Rows from block 6 of a small self-supervised image encoder, named by matrix and row number. Rows with one number belong to one neuron. Each number is 128 + 32 x the weight over its row's rms, rounded and kept within 0 to 255. All counts start at 0. Numbers have three digits each.
Before each neuron's rows are labels from the 100 images, of 14848, where the neuron reaches its highest value: "responds to" is what is common among them. Only what is clearly more common there than usual is listed. The data: capsule endoscopy frames (Kvasir-Capsule). In brackets: how many of the 100, against the usual share in percent.
# fc1: MLP up (model.blocks.6.mlp.fc1.weight, 960x320), inputs 214-319
# fc2: MLP down (model.blocks.6.mlp.fc2.weight, 320x960, transposed), outputs 214-319

responds to: finding: angiectasia (40 vs 1.9)
fc1.69:179153092074171167199126147193116100138141183173135140108104163165104112191117095191086149116139117100107141127100097096132130129092113114154142097099130165113150159166143128113127150105155113144159084120186044149124227207135080119093079174143137138104140113140178104130119099138217087113102104108091077083054166145088
fc2.69:149083137182134150153165141189163137163161097108169105143131175165082124195122119126102136104116164085157146099162172172088090103152149132167136097142138113169114140066178120125147125115146105107137085143108170127068080216132176128096056133153127138140135124166136144075040106111090136139112179169147155155109122110132

responds to: finding: ulcer (36 vs 1.6)
fc1.117:070136146125156098136087167197148131131083054118117093089154132128148085165132163197152131194141189060139153092091148163096068124104141145125098144140180145103149119113078165146108124124139119174117151084055114165120089107098189082077143118094160108124155150106071114182206087154114132160101131116105142117220106211184
fc2.117:111107105123090155078116078203143172101154137084153184162107138104139152121128101219101174056098115141098116163107125156126081077170163079113179132122161081147128091142168170084163151117123114172192123122118130097152124110160134110098185140109099168172154157102113137138193118102147147153108124086143136151110172145198

responds to: finding: pylorus (57 vs 3.4); finding: ileocecal valve (25 vs 8.8)
fc1.573:115144098124169161171115111139129114107163135160148115129133116102064147154101192109125074108166159052205153132139122145138164101159173102144148154164075103118148125093138154110081155178093085168106044172128125109161119206087113139114131151102128127093110118106120157116093153066143128150117068137129122149193157131056
fc2.573:120106128149110098119130150128081093161142147138121154073139156136171131143109180145133180075123159146140165109082128125134111073088106162124165121095124117149133115130142094123119162111109090078122145124131085142100102133152149074127150119130145079091153111118090150106137107093092141086131136186132070221161128157167

responds to: finding: ileocecal valve (31 vs 8.8)
fc1.558:103154115125085153137110127172104128103143095136072118111129116119100105118149148171125136064153164158154109150105158159099152155157154180125101129137131138120184129139079089147155150140092101097124139058097166087149125138146194105121085121151120124132132135111125146079141170121104128134161127109104141138152117122091
fc2.558:096132146120171166117144115102147114146126180143097111183074119108147131187112101096157137088105150148092147148151122096127125137148112114085116119121100154106114124187086061198146086139091080151170099129128112117107101140144100181100060128137122117114155138168095113071069097123144134111110154108173066144115068131152

responds to: finding: angiectasia (44 vs 1.9)
fc1.409:114174147148127089143144116132162144114130140108078134099107126093155099085127141073070118145167118115108070172163161073112085152132175122137118121077077098143144172136196084108211110124127171147160114132125103113126136141099106179110153108134135146124128085140131139080140106159143134157109154178146149120099122111118
fc2.409:111138136096124136108159050092115110129119139111124167116148122151110126134093141144127179119132101117180119109136059143083116166107069056100153114097163108075079162133176102080106117094125122130188146150136132145143093102118116103164087154101140127112099096130108110126136104100086164102117180169115126130137124147139

responds to: finding: ileocecal valve (30 vs 8.8)
fc1.498:114137128144144145101134179126143139144166111092120140117112160135119066071137129133072113161117125103130171113128156129093116091102135070178159171094108109120201118123145159099161141138119122110123117158185148060137126162149119149134199120060147171090140166121138128104098154122137145145129113035184128103102151163081
fc2.498:103127125179130172106049091093123082119142096094128160150163121105108152161124174130155134133117193133136128092126168118151143111119129132139059081132164146125134174109143141149111160138161151157120223086106165124112101139084143106160075102148120073075096160130090104169145109095179135116134147159148077126161107090145

responds to: finding: reduced mucosal view (29 vs 6.2)
fc1.191:123156154139120115133153110083106184105128140165139184157112157112166094108069141109042159153176130132099145158116150147129165108132117147131169156119111162109134106128176088170128160138120106150103149100104158101139176122169057153187103127127177160167086153073127100081032108088129144121141106125177114110088176142143
fc2.191:112091091146146141083121115133099088149110122197118094122100186157115138135159102133173168146155140173078148077133072158149175110170145133136115139078069099094126150108157120158180122177073122122146113094134115079122132159051083089142092090146140172156154107144093197134141112140182135183100184165159140155147141153136

responds to: finding: angiectasia (27 vs 1.9)
fc1.621:122168117171124140193110180126120141116091136105153137176135156100123048132164136154074110089132082123142121175127093131074152110069133127115144077055119115184091153126086112072134079096123106160162106144136037108181143087103200117142107166138107145097103124123086128077092109119165137127140081138063135162064103114204
fc2.621:098119179156077134095096132100115076191155130062175141146146111160082095116189149145184168117104124125092110135131177152119144153124100090171103137101181095171086197117158076130111078121110135152109112151092139185165122143084152053099138168183155133150132172129065133116139173079185110162174152109105177074147144120132

responds to: finding: reduced mucosal view (26 vs 6.2)
fc1.155:174137126167159113192088088131128119152166099158102123081124101133069065134186100118144144117059160112120136175089135168175134118145115086134134168152112110147152135108133209054119160128159089142111155172135139130116158105105140099140130118148098170159169113130134113144129156134114063119164136136129191093148137222125
fc2.155:182102177097094153121131181165201087149105108148216068101116156090136062140143090123156041165174123082147086167126108160117124160171091117092155143107143086114155090129090087074154134145128129074113140165177143131102128120124125150135101161129156121078090151193153091145157117141153156132131147107125086105106105166153

responds to: finding: ulcer (25 vs 1.6)
fc1.434:109110077139095092034184135133130145108180139178143100157130079126160133096158183078103104178094141126128121102151221108173119118068116126131156111121139085133096156180164098104108090112161140089133162072119140074098158096115134143079094128168143133173123182112113129072145140108137078096116109133098116117097119137171
fc2.434:091096153151130124125150139151128137135118100116120106111078149173112134119137140136131130038126136182092144110109124087087127143121139146204146135112146172220118143165143122080096163148119118165113085110088088143101086125113134094099122062178175107118133095093134123130086160154114125097129135122088127084174112140207

responds to: finding: ileocecal valve (25 vs 8.8)
fc1.685:099162178131120115115164119129148138148088135097082084114095128175103182045134152177129139171108142129123134123136166110160145170167140129155123132119029052153086159085157155163087156153139111117187117207142156179133086120155100128160099138095174132138104159154122125151076133122114152087209131195127118109077127046152
fc2.685:114129114165137150122160122110105087130105139134083148109086129173104093163174134099139161094106147146185188121199125156137140112123108096094059087118123047127142128101118125145095125080155138118081132139146106103104183120137103147105129174091161169164122128126187139112120165126054162159179125117099058164109127128145

responds to: finding: pylorus (43 vs 3.4)
fc1.431:098143168200121135122116108118100167140203130142143119103156111154198131084135068171145074144141143141083142083143182121106126134086105091143106134158140156114139154105169125167083125180130085113127119107133103094143106180119121182099179144100116136179106173091155132124077119151086114102167079130146079171103136138146
fc2.431:202157140089144135125079090129096107160137183153179146098144150119135160136144188131106179120140144168150108160071151148121139111105157097177170115144097139140135117182132121151125109156142149142140094116149156147105114119130105142099125192122111165128148122095082128115127173131175119198120140101096119144112088117093

responds to: finding: ileocecal valve (64 vs 8.8)
fc1.248:107111162111103129135097177128091079115111166103152099085154145139101175197120192154172148120097079150128120073124117156092138129142122150138137098112091140083118124201143135179134149103130091099157156119117131101096148108146143105166156075119080116167111095134172174098113117141093099090119066086118135134156134132142
fc2.248:112048120153107097140095084140165146182118155109148137096126162111151073145108085139157161174091157124108170165094115132156143116138134110089109122114074188111106126126118123076108101159065111151149132084160106146112137128146108105162103090120132080152092108141190075106138124128057108110134065167143094094089119098154

responds to: finding: ileocecal valve (100 vs 8.8)
fc1.675:089103102110102145169151153102106073101093137166196081093122140078100164135131099117138192122116157095095119152098146093174175164156104130133124140179120143144158145163108076106179079099094147144110091079114188077126109180136163145129168130099156134120120159131126114134099147093135120093122171166095161155127069113132
fc2.675:074136142081096127180156147043103158122142160136122077144090181088054118093134171154097187146102142154141188146135149187127149175151117120110126184113122129091122089182112119143110082102097124204098154069108135094124090115129127200122143093162142082156138107088157175098107131113177118185141132094110129095138101085093

responds to: finding: angiectasia (25 vs 1.9)
fc1.98:099141150122156134187136116132090125213085068165107161117143169122085118130147117134134123147140120104111086120144169123141116102156144093175138132112140097153154119200121108125157096134143137096137096155177055108151110085105097072216141127135144183139101057125095182076102150111129186126153100124153122128105182120148
fc2.98:103188138110130125068131108137129174154139167113107130141173097153116075136158085170102141159129145145111079119061092161083135110174106069125132116106176119107131117144107121165149120137179125126117146174128099139167091135074110142155132128141138079086125139078070133129188131113184092146066167122148151114128110083070

responds to: finding: angiectasia (30 vs 1.9)
fc1.574:118136134164177084128121117102079050133140089135130189170159120165125088100132103113066160149108110156153070105151096154107119100138146095158140148112131087173173112113122196131139148199097121081102141089130079076150161090090167130024135114069067135150145161124154122161079087149148136175150104155149104101112131129165
fc2.574:113129146175138139136152134100134070162108114084115115058146115064074149069169125152143127138144112098065149145136117084141125161072181111154170122159116159132186175101131147129167114110130174141191141214113142125121135090166139133168125063124157171194138099117171179150149091155140123131156152096186123060113203169159

responds to: finding: angiectasia (29 vs 1.9)
fc1.410:124126153138077081147171126063142157083117127143118143118102113074192136064183060121132147144189136142149108137128115140072101091127133088117140123129171176081185147111122144132107101117143122104169143208191099045168173104134172137103087136134120112050090101121097152087137089101185081094110121170161117136079101120105
fc2.410:115132119128188148118107136134131111124159173108061072082095149142166181151165159107168160152043139110124116105127114112147109078122114161094107123193104161133111123048100069089154068130178141180097177156141129122107154098151108082146122124156123128136134097098176165170094078133086131202120197141123145153109132166136

responds to: finding: ileocecal valve (52 vs 8.8)
fc1.302:098115073128115133092045142150145148133153098122165135220088106129101175160154100063134155146093173164191105166144132129122147064149133132116075114100254139124171181127117083115058119126082130155138131154077057094125119147089122139135138140138111111080119080107083124141121159122146102149100135135105138071149139146157
fc2.302:116090146083115142115140108166112114134128099131136199196125146117123155099136108168125125104218088073181121089086163116117140151145104125110175229162124156180155153135095102104156111085110164147122097141107150109091125074133108162147159105133096176118090123110036160166156141105169112174135081124078160117137119128124

responds to: finding: ulcer (37 vs 1.6)
fc1.510:123149112137132142131099122127195205089097164167139073146134113128095101130202116129119147160126127124092100191126109102052138126109154084111138186187121169157135159146164136103184160117132099119108176145190134139178118178128086143116078128089104121150117135119161107087114116110122114091102152180073082084137106127126
fc2.510:128124143150153148057111119126132141140149117064115092166126088159124084110149154160104131133111112145148160124129085186215122105170181124077172105119122165109111118139127161070138122147111114053142129071095180117164123097144129112154154160154148156149106097156152146130190157117113151162081062064152147176154113127110

responds to: finding: ileocecal valve (50 vs 8.8)
fc1.540:124106095088119129133061161064149138160148070105118131135051118111098149137113132201166105104132074074187097098155117143095129078172099163127076156143079199156087174054165137186119153136161150083182130190130094127132130152153093117137089105126129137103115128126164092115065120127131156154111091157128129148110127166130
fc2.540:119158153145146131119148130124110173141136132147164151120188119113095136143148141156153135160080093128160118140159118159148159165191172156096115083121190088084187132114164085188141155137177054088168130136078074146158188076113147129108083106123083156127111162156108133143104150144145099150063104120127134130139089139155

responds to: finding: pylorus (29 vs 3.4)
fc1.140:122107084126074189150143141188126199113112116130039097047083103147134136176153132191134075105125108145131077126170100129076125149136111161076129136112078119126129104084121142105127167120141111139131167166127110086195096088090142144143208083188139120137091158138080125135165176121125183080130152063085134161100067194148
fc2.140:180163156127139180090142126173088118148181155064104115134141117195147073128123132096115153125154177088126128079144166136113143101101112106149122118209128146121075133116121093149123103108144142133175169097128185104024140144103124135109169163168120111137113090126145135083171148164174093182177177087094081134112142136141

responds to: finding: reduced mucosal view (34 vs 6.2)
fc1.577:146120114182106127120098135107142117130071112152078113123077134158127115112125117080131061148090097121158108139140128103133118107125168172137152162105099121096130112162188072136122177115123119115114145142113144110150173187133185048136158119151181198107095196071156092095120155061181159100127145140106153147163172114085
fc2.577:136132160102119142104082144135135168093102164124116129108087137136138143184139084091137114114155128121180143177078115154159083095093155147175123194153129135077096141098111118111179137160112101137092083159089118161134185145127142103146143160190157095124173100149132171057174150127165148147138054112140129119121109097082

responds to: finding: pylorus (48 vs 3.4)
fc1.515:096145136126182130143142181128075145094078161029115125162099170155139126143128100118165111170130127162155148143111076097121104126165085132111148145152140097100112065141148095115076111201116128179149131109116127114131137104106160130188150169079173129163113118219134146077094126089116093128165179137113112170158130174081
fc2.515:154109071107121118102139113122186119137113117170092166125095116175118150044085160111123146136133117128106185095105096173076089133168116119091055081053128000092096088108180141124143149123116098152115143089141151114137118125121106077154076125064080116115133121148103094148159148050175247182100121128081074171178117100073

responds to: finding: pylorus (26 vs 3.4)
fc1.154:152144129140115112138155156127094073121084120167151140143146127056141188095115075104137148139078126175148119153078101185131222214154134097139096159110177111155101088122166158114116089143143116078181102121094076198189098144103102142142094109125147121165133088075132127105118188115123103120073088125094124106094115135173
fc2.154:108162161124131104132148070192091112152137174123131101155157097110154186167106150101147095075060118090135158033115127101083114129175108174139108153141112090141140124135098189047137108078126074096119143090166149161087141107150166064176169128129117135158081121154111132131147188151134091138171100123159094126160116115162

responds to: finding: ulcer (33 vs 1.6)
fc1.222:137082113113141087124092104149086160141174122135129111166208132125183152174127109153131109100142095029165084135147146126127157201091166154138157160136109134144141155120081091150099111135164060151152180079115163135093148078076141108055166064164106067119105154076121131144116087121151049134117133145119126034145131112173
fc2.222:160132129084109119131130126112176150060173098086123159155081101182170117129160176106166113117171104129126093166166131122114127096096065158190151153129130112188118083060074164107109135111122138132109171101151083114041176117142136180063129141127135098152118186118151113109136184148114158114068073065099075190145150155100

responds to: finding: reduced mucosal view (30 vs 6.2)
fc1.62:123159099142136109169130172131148109138183098089092167178132135115101095137108102129161166136130106084153103126088070150082090170146154081126133141129126091113111108183118111085094098116099118142114082103174113071109121100133115133091094181096087126169108126131106087068092079119168189130121162147186123164186124115165
fc2.62:075114165153125169160096100153190135106068082114106130144169105103103155179142121151118126143114148141148162107163074148135091145104157178128195074130118062126088149092123090158148166166115093147119085121116098128078082172117095115110154171153137163121135109130133157184118151173151151104179126065121153154056189167179