A small self-supervised image encoder, trained from scratch: 48-pixel images, 12300 steps.
Rows from expert 2 of block 5, named by matrix and row number. Rows with one number belong to one neuron. Each number is 500 + 40 x the weight over its row's rms, rounded and kept within 0 to 999. All counts start at 0. Numbers have three digits each.
# up: expert up (model.blocks.5.mlp.up, 4x160x320), inputs 0-159
# down: expert down (model.blocks.5.mlp.down, 4x320x160, transposed), outputs 0-159
up.83:450531510552448528481513528535534551423518454596476483455511484521516456498491504514492479541470479514525508497497438488432477453480494486567489522497500508467484434513464530562461513554576490511467430516499512570465463511476448554471544478452584437469513496518540469445476499504560526487571560522490490495448536522521547563473514462574447520478475466501484492490485517447530417482552532473475498443523477513464451438490422523421481485480481529524482493544496459443515455532551553
up.84:434493514494502540500479501557491535486491483479482554478531471530491496481476528487476458481504472498490538487467444493438492493510490488498477455556458479466526477539436432510473557478519490510528484502554542446550479458484441598497485628454518571597554508518530497477481540492550489419517508526559463512506454406510498551512466479510456522457469494493475546504470464460518417487530441560517484509469482493452480473450506479459512499506489487505573567511467522590525548507461484
up.85:532561514490458481446521468517477489499476408508488548497490495489511514501482520481568556567464504540571456421491465495539544491495491429528526452523528432530555460492522443500527550515526501499484484489574581455454501401505522501579530436551532546482502539518521473539626505460493496469491498431484497463522508507487464503500477452461513466519527522522547453453472493452534510443482546552526475569438455483516577511500447469495484533471453451493440475505464528501448483582491551
up.86:497503494530471508498439509527562443458536454597486432459531566525486607454564533457478456426420492470484430511494519493511524442507448560463519502524500454578431602522519469485505488574520466545524476541506450471503480571546482467493542465431522489500420497465460478545576528539494515504573556506535508497516538517465500521540533532487531504463506485435451461518472520478557473524571456491521468506537516547450555524441483513534453506538413455524530420523441533541491409504459495
up.87:502571501513490502461523488497519517429543458492466468529525496538439570552490502533497548526557485561460555522466472509478510443527548478498466534501535485505512493516534500530450506451427565478503490464539554534517494465361536443479504464468494507502550542541462523539501533567494516565439537533476395481514490529420518509512542468512485457540502476488525575529506470506403558483529367470503457494531449530512483419501465562497445525561569512526621478492571504449492502531544466
up.88:521548545513490516434470506428599515515456523580563519528533508456428504497516454519571455486450569490415522578492513482507521461530470478503503471467509441513519473523566573634500546536553426471505507509495416465532496512496507466512539528452508483528472491458464559497485503493566529508520473573564498500465482479485545497515589503440508514508527426470496474487512485509462572419556473568596482559456460447467483490548461412465545495488465492476502576496537487437489512442462447
up.89:582442501502533463529492484492472557498457528509518492524540519495417538550577551473540430504472498537494512551522484527425459458514481489477518500483524560495478518422524499533515459563565561483473489452475463493554470468442593477462547554496539554509490500511477553540525505473564571473434509497426507540546502488594550556473543493549540480492509517500511508529484476463473455541469558502503514444474502493516521462473485470478426531489446469545454405459488496458520523507522567
up.90:474534472469540505474558479501519541516515538520600454483487531514526576429460538481509543462526503529485552475479503451501493555534509445532421473488487492531570473477530524455516495548464528512528495487538520453505478436540494579509549518500487509534520482516462513487517479449531501498515460486498423487495487411542459477449425504422472448466578561511460511531467477553434463474523534442534522518436452477554510458503580463444487482494575470460453497559412492482574471536540406
up.91:463438532558468569512498502551534521504503509500481527485473481514509572523452537586506412518481484526473441541483453502473563440472523464442445526479549482464474519521548466481515488481511511508497462492501512523470491488448504524493511571430517525471563469437447451525545495503547473500516442537489495508563547485537579561452478505441470488586513519436463542508517484533456461522544488526446514485514474558489447480447538576521487546488487478518442419488535451520475515495500495
up.92:561523534489539557617531512521513494478511514482463426514480454530545468529537523580489532417523501555462485507508473472509472452473493468508435475427577505501514465513503437472488476411511506532542491531429540502534527478582470581484537581532446504505447527464509442499479400525447417449558519539429483451481437481517612500529497462474483438567510521489517471441487508596484485460536559403482494544545507515485491442454502476505541508546485433500550518459523521485516495519458468
up.93:536510506477436493497487496475544433512453502551563465465475566483487494498477434556486509500537518452479480470504512501597543564489554414464509508514488532501512462573499470543473513377565413542542526469552573466486534509457491466507491493530511436588534550541466498495497414565501477495541506493444419396572466489438459429527488468504493458521499418505489433507517494486484452482490469471512460510520501532506532502531426462508498572484484489535538498514576458468500461523525578
up.94:511459513563484492483454496558528487546466536470530491482507469511481568514455513523498462507518524439491469569480507540536559457484554503488541504438445478430479558551487526525528505450489486515491502526492546524508489472492464364502495536474508521513426475521450442495467550508574454521523505490428402548518529488526452488514475560538528546508559567523573463486492539473549550450431578471558506506529460459517435405576498466502491458501461515511435506502510479497530490450439578
up.95:519571454535494507387552509490443529482481505472524507524504488404535563556481539532551451542524470514533497486440506505474541418471517464464501489478499522527505475494508495468463530525533516462555503502528435494493502572458530452389528455467526433586453386498548498503599511513507503467541566526613508581531533492505498467465517479500519493573432497509474536489540479536519544528605485510519539491450487537567500564545548506506454469471518579449505441485522480467472506507468457
up.96:498498483500572556530475483520553511486499479482575427404498506440420504517576502453522528464508467497464433546543488432481466457511518505474446471421454526479549544544487562435505570489482562493594481466439482511568484537521432577498570498505487441448456507559521500523501518503518528474476471471504481489461598493484596516471546487468445540443468419540526511501530500487547573467511512469501473524425464503508501420481440424518540471485550498442567496503511495481548478537492467
up.97:436496497503511501476510499454428599427501530527453534478511522465492510519501434473499531561521467566485504509543460440535469432536520454495497545495492463479478541500490557544453517434562511488478467501512449581550489457478501546545453405481535503536483509461465516549547495503501538550563439419447443503424428527495512512486540521526475559468483524518507530474430538557521540486521419502524531523531541499483458558480461500506571502542524454521484495478474623528548511494467578
up.98:534464467529514533597522510515503565451548582494397545519496431482413569485542491569547478470545476521503540465534485462569485491504507450540494492543520506455496446496476497432505516461527538563524579560546529474537496490546489412467460478539558454495539463453514442509586526516524543478547589495515452472454511488494532511525484504503458403491503507477482435457492535489471594586502436487486494536515506527469556404533427510529439460477436473421505442473537563482524475513470472
up.99:506545561512543496462485500555545539515475407516533432481431562491459503466502522398473538577534501467509531477522513535482522535495464478480527450461477524544520516459439483438489511522467469443540407461519590547459499448501496558487521524563485513460462452499520510505565420462511508427529531480517464544496532477547474505555431448496531499494527500507484449543477527432523524432569631504490547472494461515458522508580488525533506511469505513520481444485473470475554490489502498
up.100:494571497473462510404527526496440512456551547556555535455480468550537498457607500520548583479498495521498553504531543542514480527480527528492479522493453536543516532446496532440532460539538609558527533447499519563494475520490497535456523446457464508528424478412543461515505486496461508437521506406382457473478522502559500580479596537568509473517454510556386500505432444525494534546467470451475480524521476568468495473561509464524469466458430480537444492511490483565544487444535469
up.101:442447446490529517525500442450523435577493460486474488539550564472512554464462535521505458446566480462510551465515562454515556464537488496495466526472525500483593474435428455588477476530440568533491552554537478493542490464494486506473527498516463521451450524512497469510588512467523452475462493462464553488532437469514438520537474468595479436511505523503533532470514507512558438531495417466524554513524399510529498450444432498595550554505530524511524515512475457495459477529490422
up.102:534499521483502569460552491546479539483444497491510564495520670530490528488558515454537518546467450514425455473527486530528551467452460497486466476510492508488482505447561594490514513530493488453517519475479552497494502581527517523473506412473456522545493500575449471452561505466527525449531458489506552558563485508477572427478373511496504540530513531467442542517536503463526475436435518478478554537516461482472454576498525417477554583479450465529541540458415498513505472509487510
down.83:533463478427501538466496550504421536559503463527385526517469424600483484502497522520566563464573550532438515518525553398439527504455470484484515487499489469450499444534516429458521448495481498522351560563458542429536464530511437484570461468499533534487496473505489547514542546516491496434525451540496499492454489481470491530472513487541505454573505441479457431532505504556556591541477503505439489496389492482502499487464495508512552533508491480470479475515441568451507550396489507
down.84:554541455515448408435566512573452509488512419496493544513424513516476374496487441496500433432503580487517536456513507461477501491435445495568547511481503514468436432480467507500547561554545543467528490407498511468507497449526480483525521520490489490488552527485480466462510448518536497513543538459471495496513545458490464458517447507461505491429560538462524443504479476548438470561479496545519509526531518549481483562460464474512451489538572477508507474478471562497498499503475550
down.85:465550456510558507498499460516483537492471442536493569478479533493442514448524489535479424554473515471484470542493526506477492519520474518455520586403546409520504548430624499501531528473498520510550441428522500520475552487521550507466555479491436500493479479481534495601456477455506449439478470500472492493477532438503482571504485481566482523470520541529453519540453531559481500440460441444502512523471512605507532447515482549517525515424485537454498560502520503534515473628500533
down.86:504553522450464487513546474514553467561483506554533506537520529452525506408484544479519500481529513484506567463510522491485519541370537423444464526541462481458591502453480550449494444482424504511496509482549456546523538471470576460550500538515475531498509569497558546455444558562404429590485450513534486479454527465502552507425519523526477558454538475453519503554462502525493428494502544568506460488502487513496463457492566462454509576468504516456456477482521513496506534500536535
down.87:460455560471496491486509472452507553475536485494539469466401565481516529459453505570481458510482523445499482443463508481544482491487482454513479469550563500550448475429605469508408477483516624533505519506408447462548532539549471520507554455506544505505441545532503503406565476424517521499570508481474549558554450566541488439469468479532450455534462531446532550451454480551567548429465504534474455479534491467489521540498476515478501495480498540482501450581445530454539484395577538
down.88:529509574534511506561408516494591502514534537443459572505518512509506549575466587473524565489551449462500469461451452512459523492511443439561528430463488508547466474464549440542446500497490444506476494404419526409577500520505486473505406577441520479554528450464532459469495602548468554529527504573504482470471482461470496483465539479560474401531507476477494525476510531501512472505474482469543543535441455462571510505500539468498477578451455496531556504531477475465611541513509530
down.89:533468524512480488513502479507555519476482470492461515445501506477407465528486446437545546467504527487459508511593565490536481499447430490523501423512528514472492519550523509446478420449515520541500552552504439432545516455485502471548485483569484501559490511483511447585504554449457522419412557566498528499434446546501462515440454539482549449500515485523497471494566494498519464461551449433501566556453491493435452438556531511514448505509461523511487589464537465459526470511492500
down.90:501559558518546451465592367484468464546475498511472599425533551426454438527560440593541531562487494401493435482478496503460486582441503555442429520448535462483494574527507439461439520503482465450503526496539497448515536617494547548475560511446396513578509448547521430491544508423512468456559498520510470569500495502517476461516469483513495536465490455499526490437465503518458549485545557544494532426455474509491485534510442502459529492501561508563524505483508487560496484534475498
down.91:441518441494503511466499463504493538486459566559587491489485475555488461494508539604463544558467470485497533413544498546500507503482541453557503529501476532525504446502495514493460439464504533433528519474474563507469439479506481557471581546521436512508611484500468548500471509523480483590501471500471486454487543507482552460518462556432481543509489467534485535468502573487540493498619582472523516453567483490533508473456515552487504481468483530522533526516469471508519444530578598
down.92:510541448546467547432524551497548489462485452499531491503459525439478484522474473502508532555519527535478571543477489543483489436560478552515483491539479499509467572504467505562495461544516476539487449544505449468584467516509523512434522513488543477523510515498569495468509459394537474549575450492508540509553508540563496503453509511494456466498538518486536524526465523440456486606487453550477515473485500461447509473507526471501524527422491416489449479473493502485468491495555463
down.93:516513505520437500439471501526551557507483488533493477562525474499521478519509551468504461443460515474469489536444520435402463536487582517429545522516515546556510535530482519500488462463540480567550487411530527498495513565518485484504529507552486472450516517530483483469524482468454479496506487535504450471529399573550430522462468446538455495568589442527570428484533461585506508497446401455465489494517527480448550453520531516498498541559450484508546491467472481530463549485553514
down.94:587529524508511526485470482397483468496535539512537477518439463516445531535429439649544477427495518372538482476484487443433461476589441495479426566533461497485479482525495535493564564481584525487435527477534511527545441432481459602481468540473489521501465496497514500535512495515494514482483510547518531472504476509580560488559444485555451471506466415561519476469515573480481530543521459521481561504551480522438518542494465499518469482511479494506456460518461457484538437458497446
down.95:460549487536540477492548505462479531503457506491444446496550517466491508534463516474489516490517537503488447500525501462546516466500523616500515428496539522525464547464505518551458581513496567516434502529606448540505385462443491456470546478507493468462488482445560459606516582464470472484535507511508565513450481458460470480449573438496516546464412526468487483635516509464523438451573486472464486519515485566538485479599439517484442465558474461557488494469547521468434482548491500
down.96:486485535486541514551476527572519445464504493481529554489511455473586481506572475499490478483498509468536518497475453437478519511422440535529478484471473455454494490542518502516449412479598504514448505457508492540470571509526488378459528495512483510483494488448541478502555448514549529509491485494456521491471508493523505521493583469467507504494542584539480472534516496489466538488522505547518415555473491497462498573533508526516476530446450560433483478480433482544559521514550492
down.97:539518446499487449495575500494486500451483556549568529529509521499427405483462476550597514427504497467521418455514502471527443564539440534524440505452476554463494437545438484566471514515512510500456494423470520509488510539488432494525470528522580505513466499489502419536505532525507524422506456408467495441488557498534452514502434482499453581521440579458488459428487455415423479495406586487505402506535464520497518541453490466529483484513443512534512465515490498462492504507495476
down.98:421513529484512508528555536490522472479442506509484491552532584520509580461483554554490441533534530528491563466514502523515515439485503505458543515577517470475510473533428485542482461432490525536511459502480557495457494543500543480540530504504518543481559570537425433531536470479513496517442519528540480493556458495551442529490466440496518411527511478420531469543515495472457417525515458503498436584453443524468394580526482477513520555506425524447513495539482464540573454533529550
down.99:486479515482453450484499500488492434503539494488483512547497465440423481438546570537522480494568433590508468571507549496543541493516541565537511496485476506518521467494521502517522568413485522518471480514486494505429479558528550521553536490465552431496501513555439442596426532484625535501418532517513510475473549475470570465517575510526498376451484420542533498509532456494514506510451495489480454418518513536510485531512534460537506586506598443493566511482577524565557522519476484
down.100:464569509566450508402513541518525498536451500496476466456532550543464478543521483422495471504492487581523516510516455481507459518442423482583550511520528470465430558480470524501469497555519585458491509459510515460453493526530509460482516470573511562457549457512552559523522509547442550478520591531504476495480527453565508500545437516573533416536521514528461446549500479557546512558476514434580490569468566457519484432454513551476500553482523471486470438507521537519560544453523494
down.101:431534465449464563531430512559565480490521500504555506534563442496506477448581488502490414496596541483415536573524486525524408492526498538438485496522467486498551499469502470505567469487463491468450525470528567463510500446471503518520478543452406453513535514570567502497526525565455497502470481473576525502556492562537557514517481468459553455462472517565392489587489531533542487524462431473518523539400521515478532516505486511493483529488494524473446475539500486428512518517457504
down.102:460459503502444504461577498536517486501449478485532480601464512459525571543460513412558426484499531477427478518471536534546518563468475476486491519479520476535538490544527536462500479449537542531541467502580555497436529424477570463467465484541479457420501472517528490562480523540463454451547545486532514532515525600524431498498457520535502492493508510492578537538467497522497515569513477498494539518474595513490583451540459508554547458465571551416463531516537479616507475498416462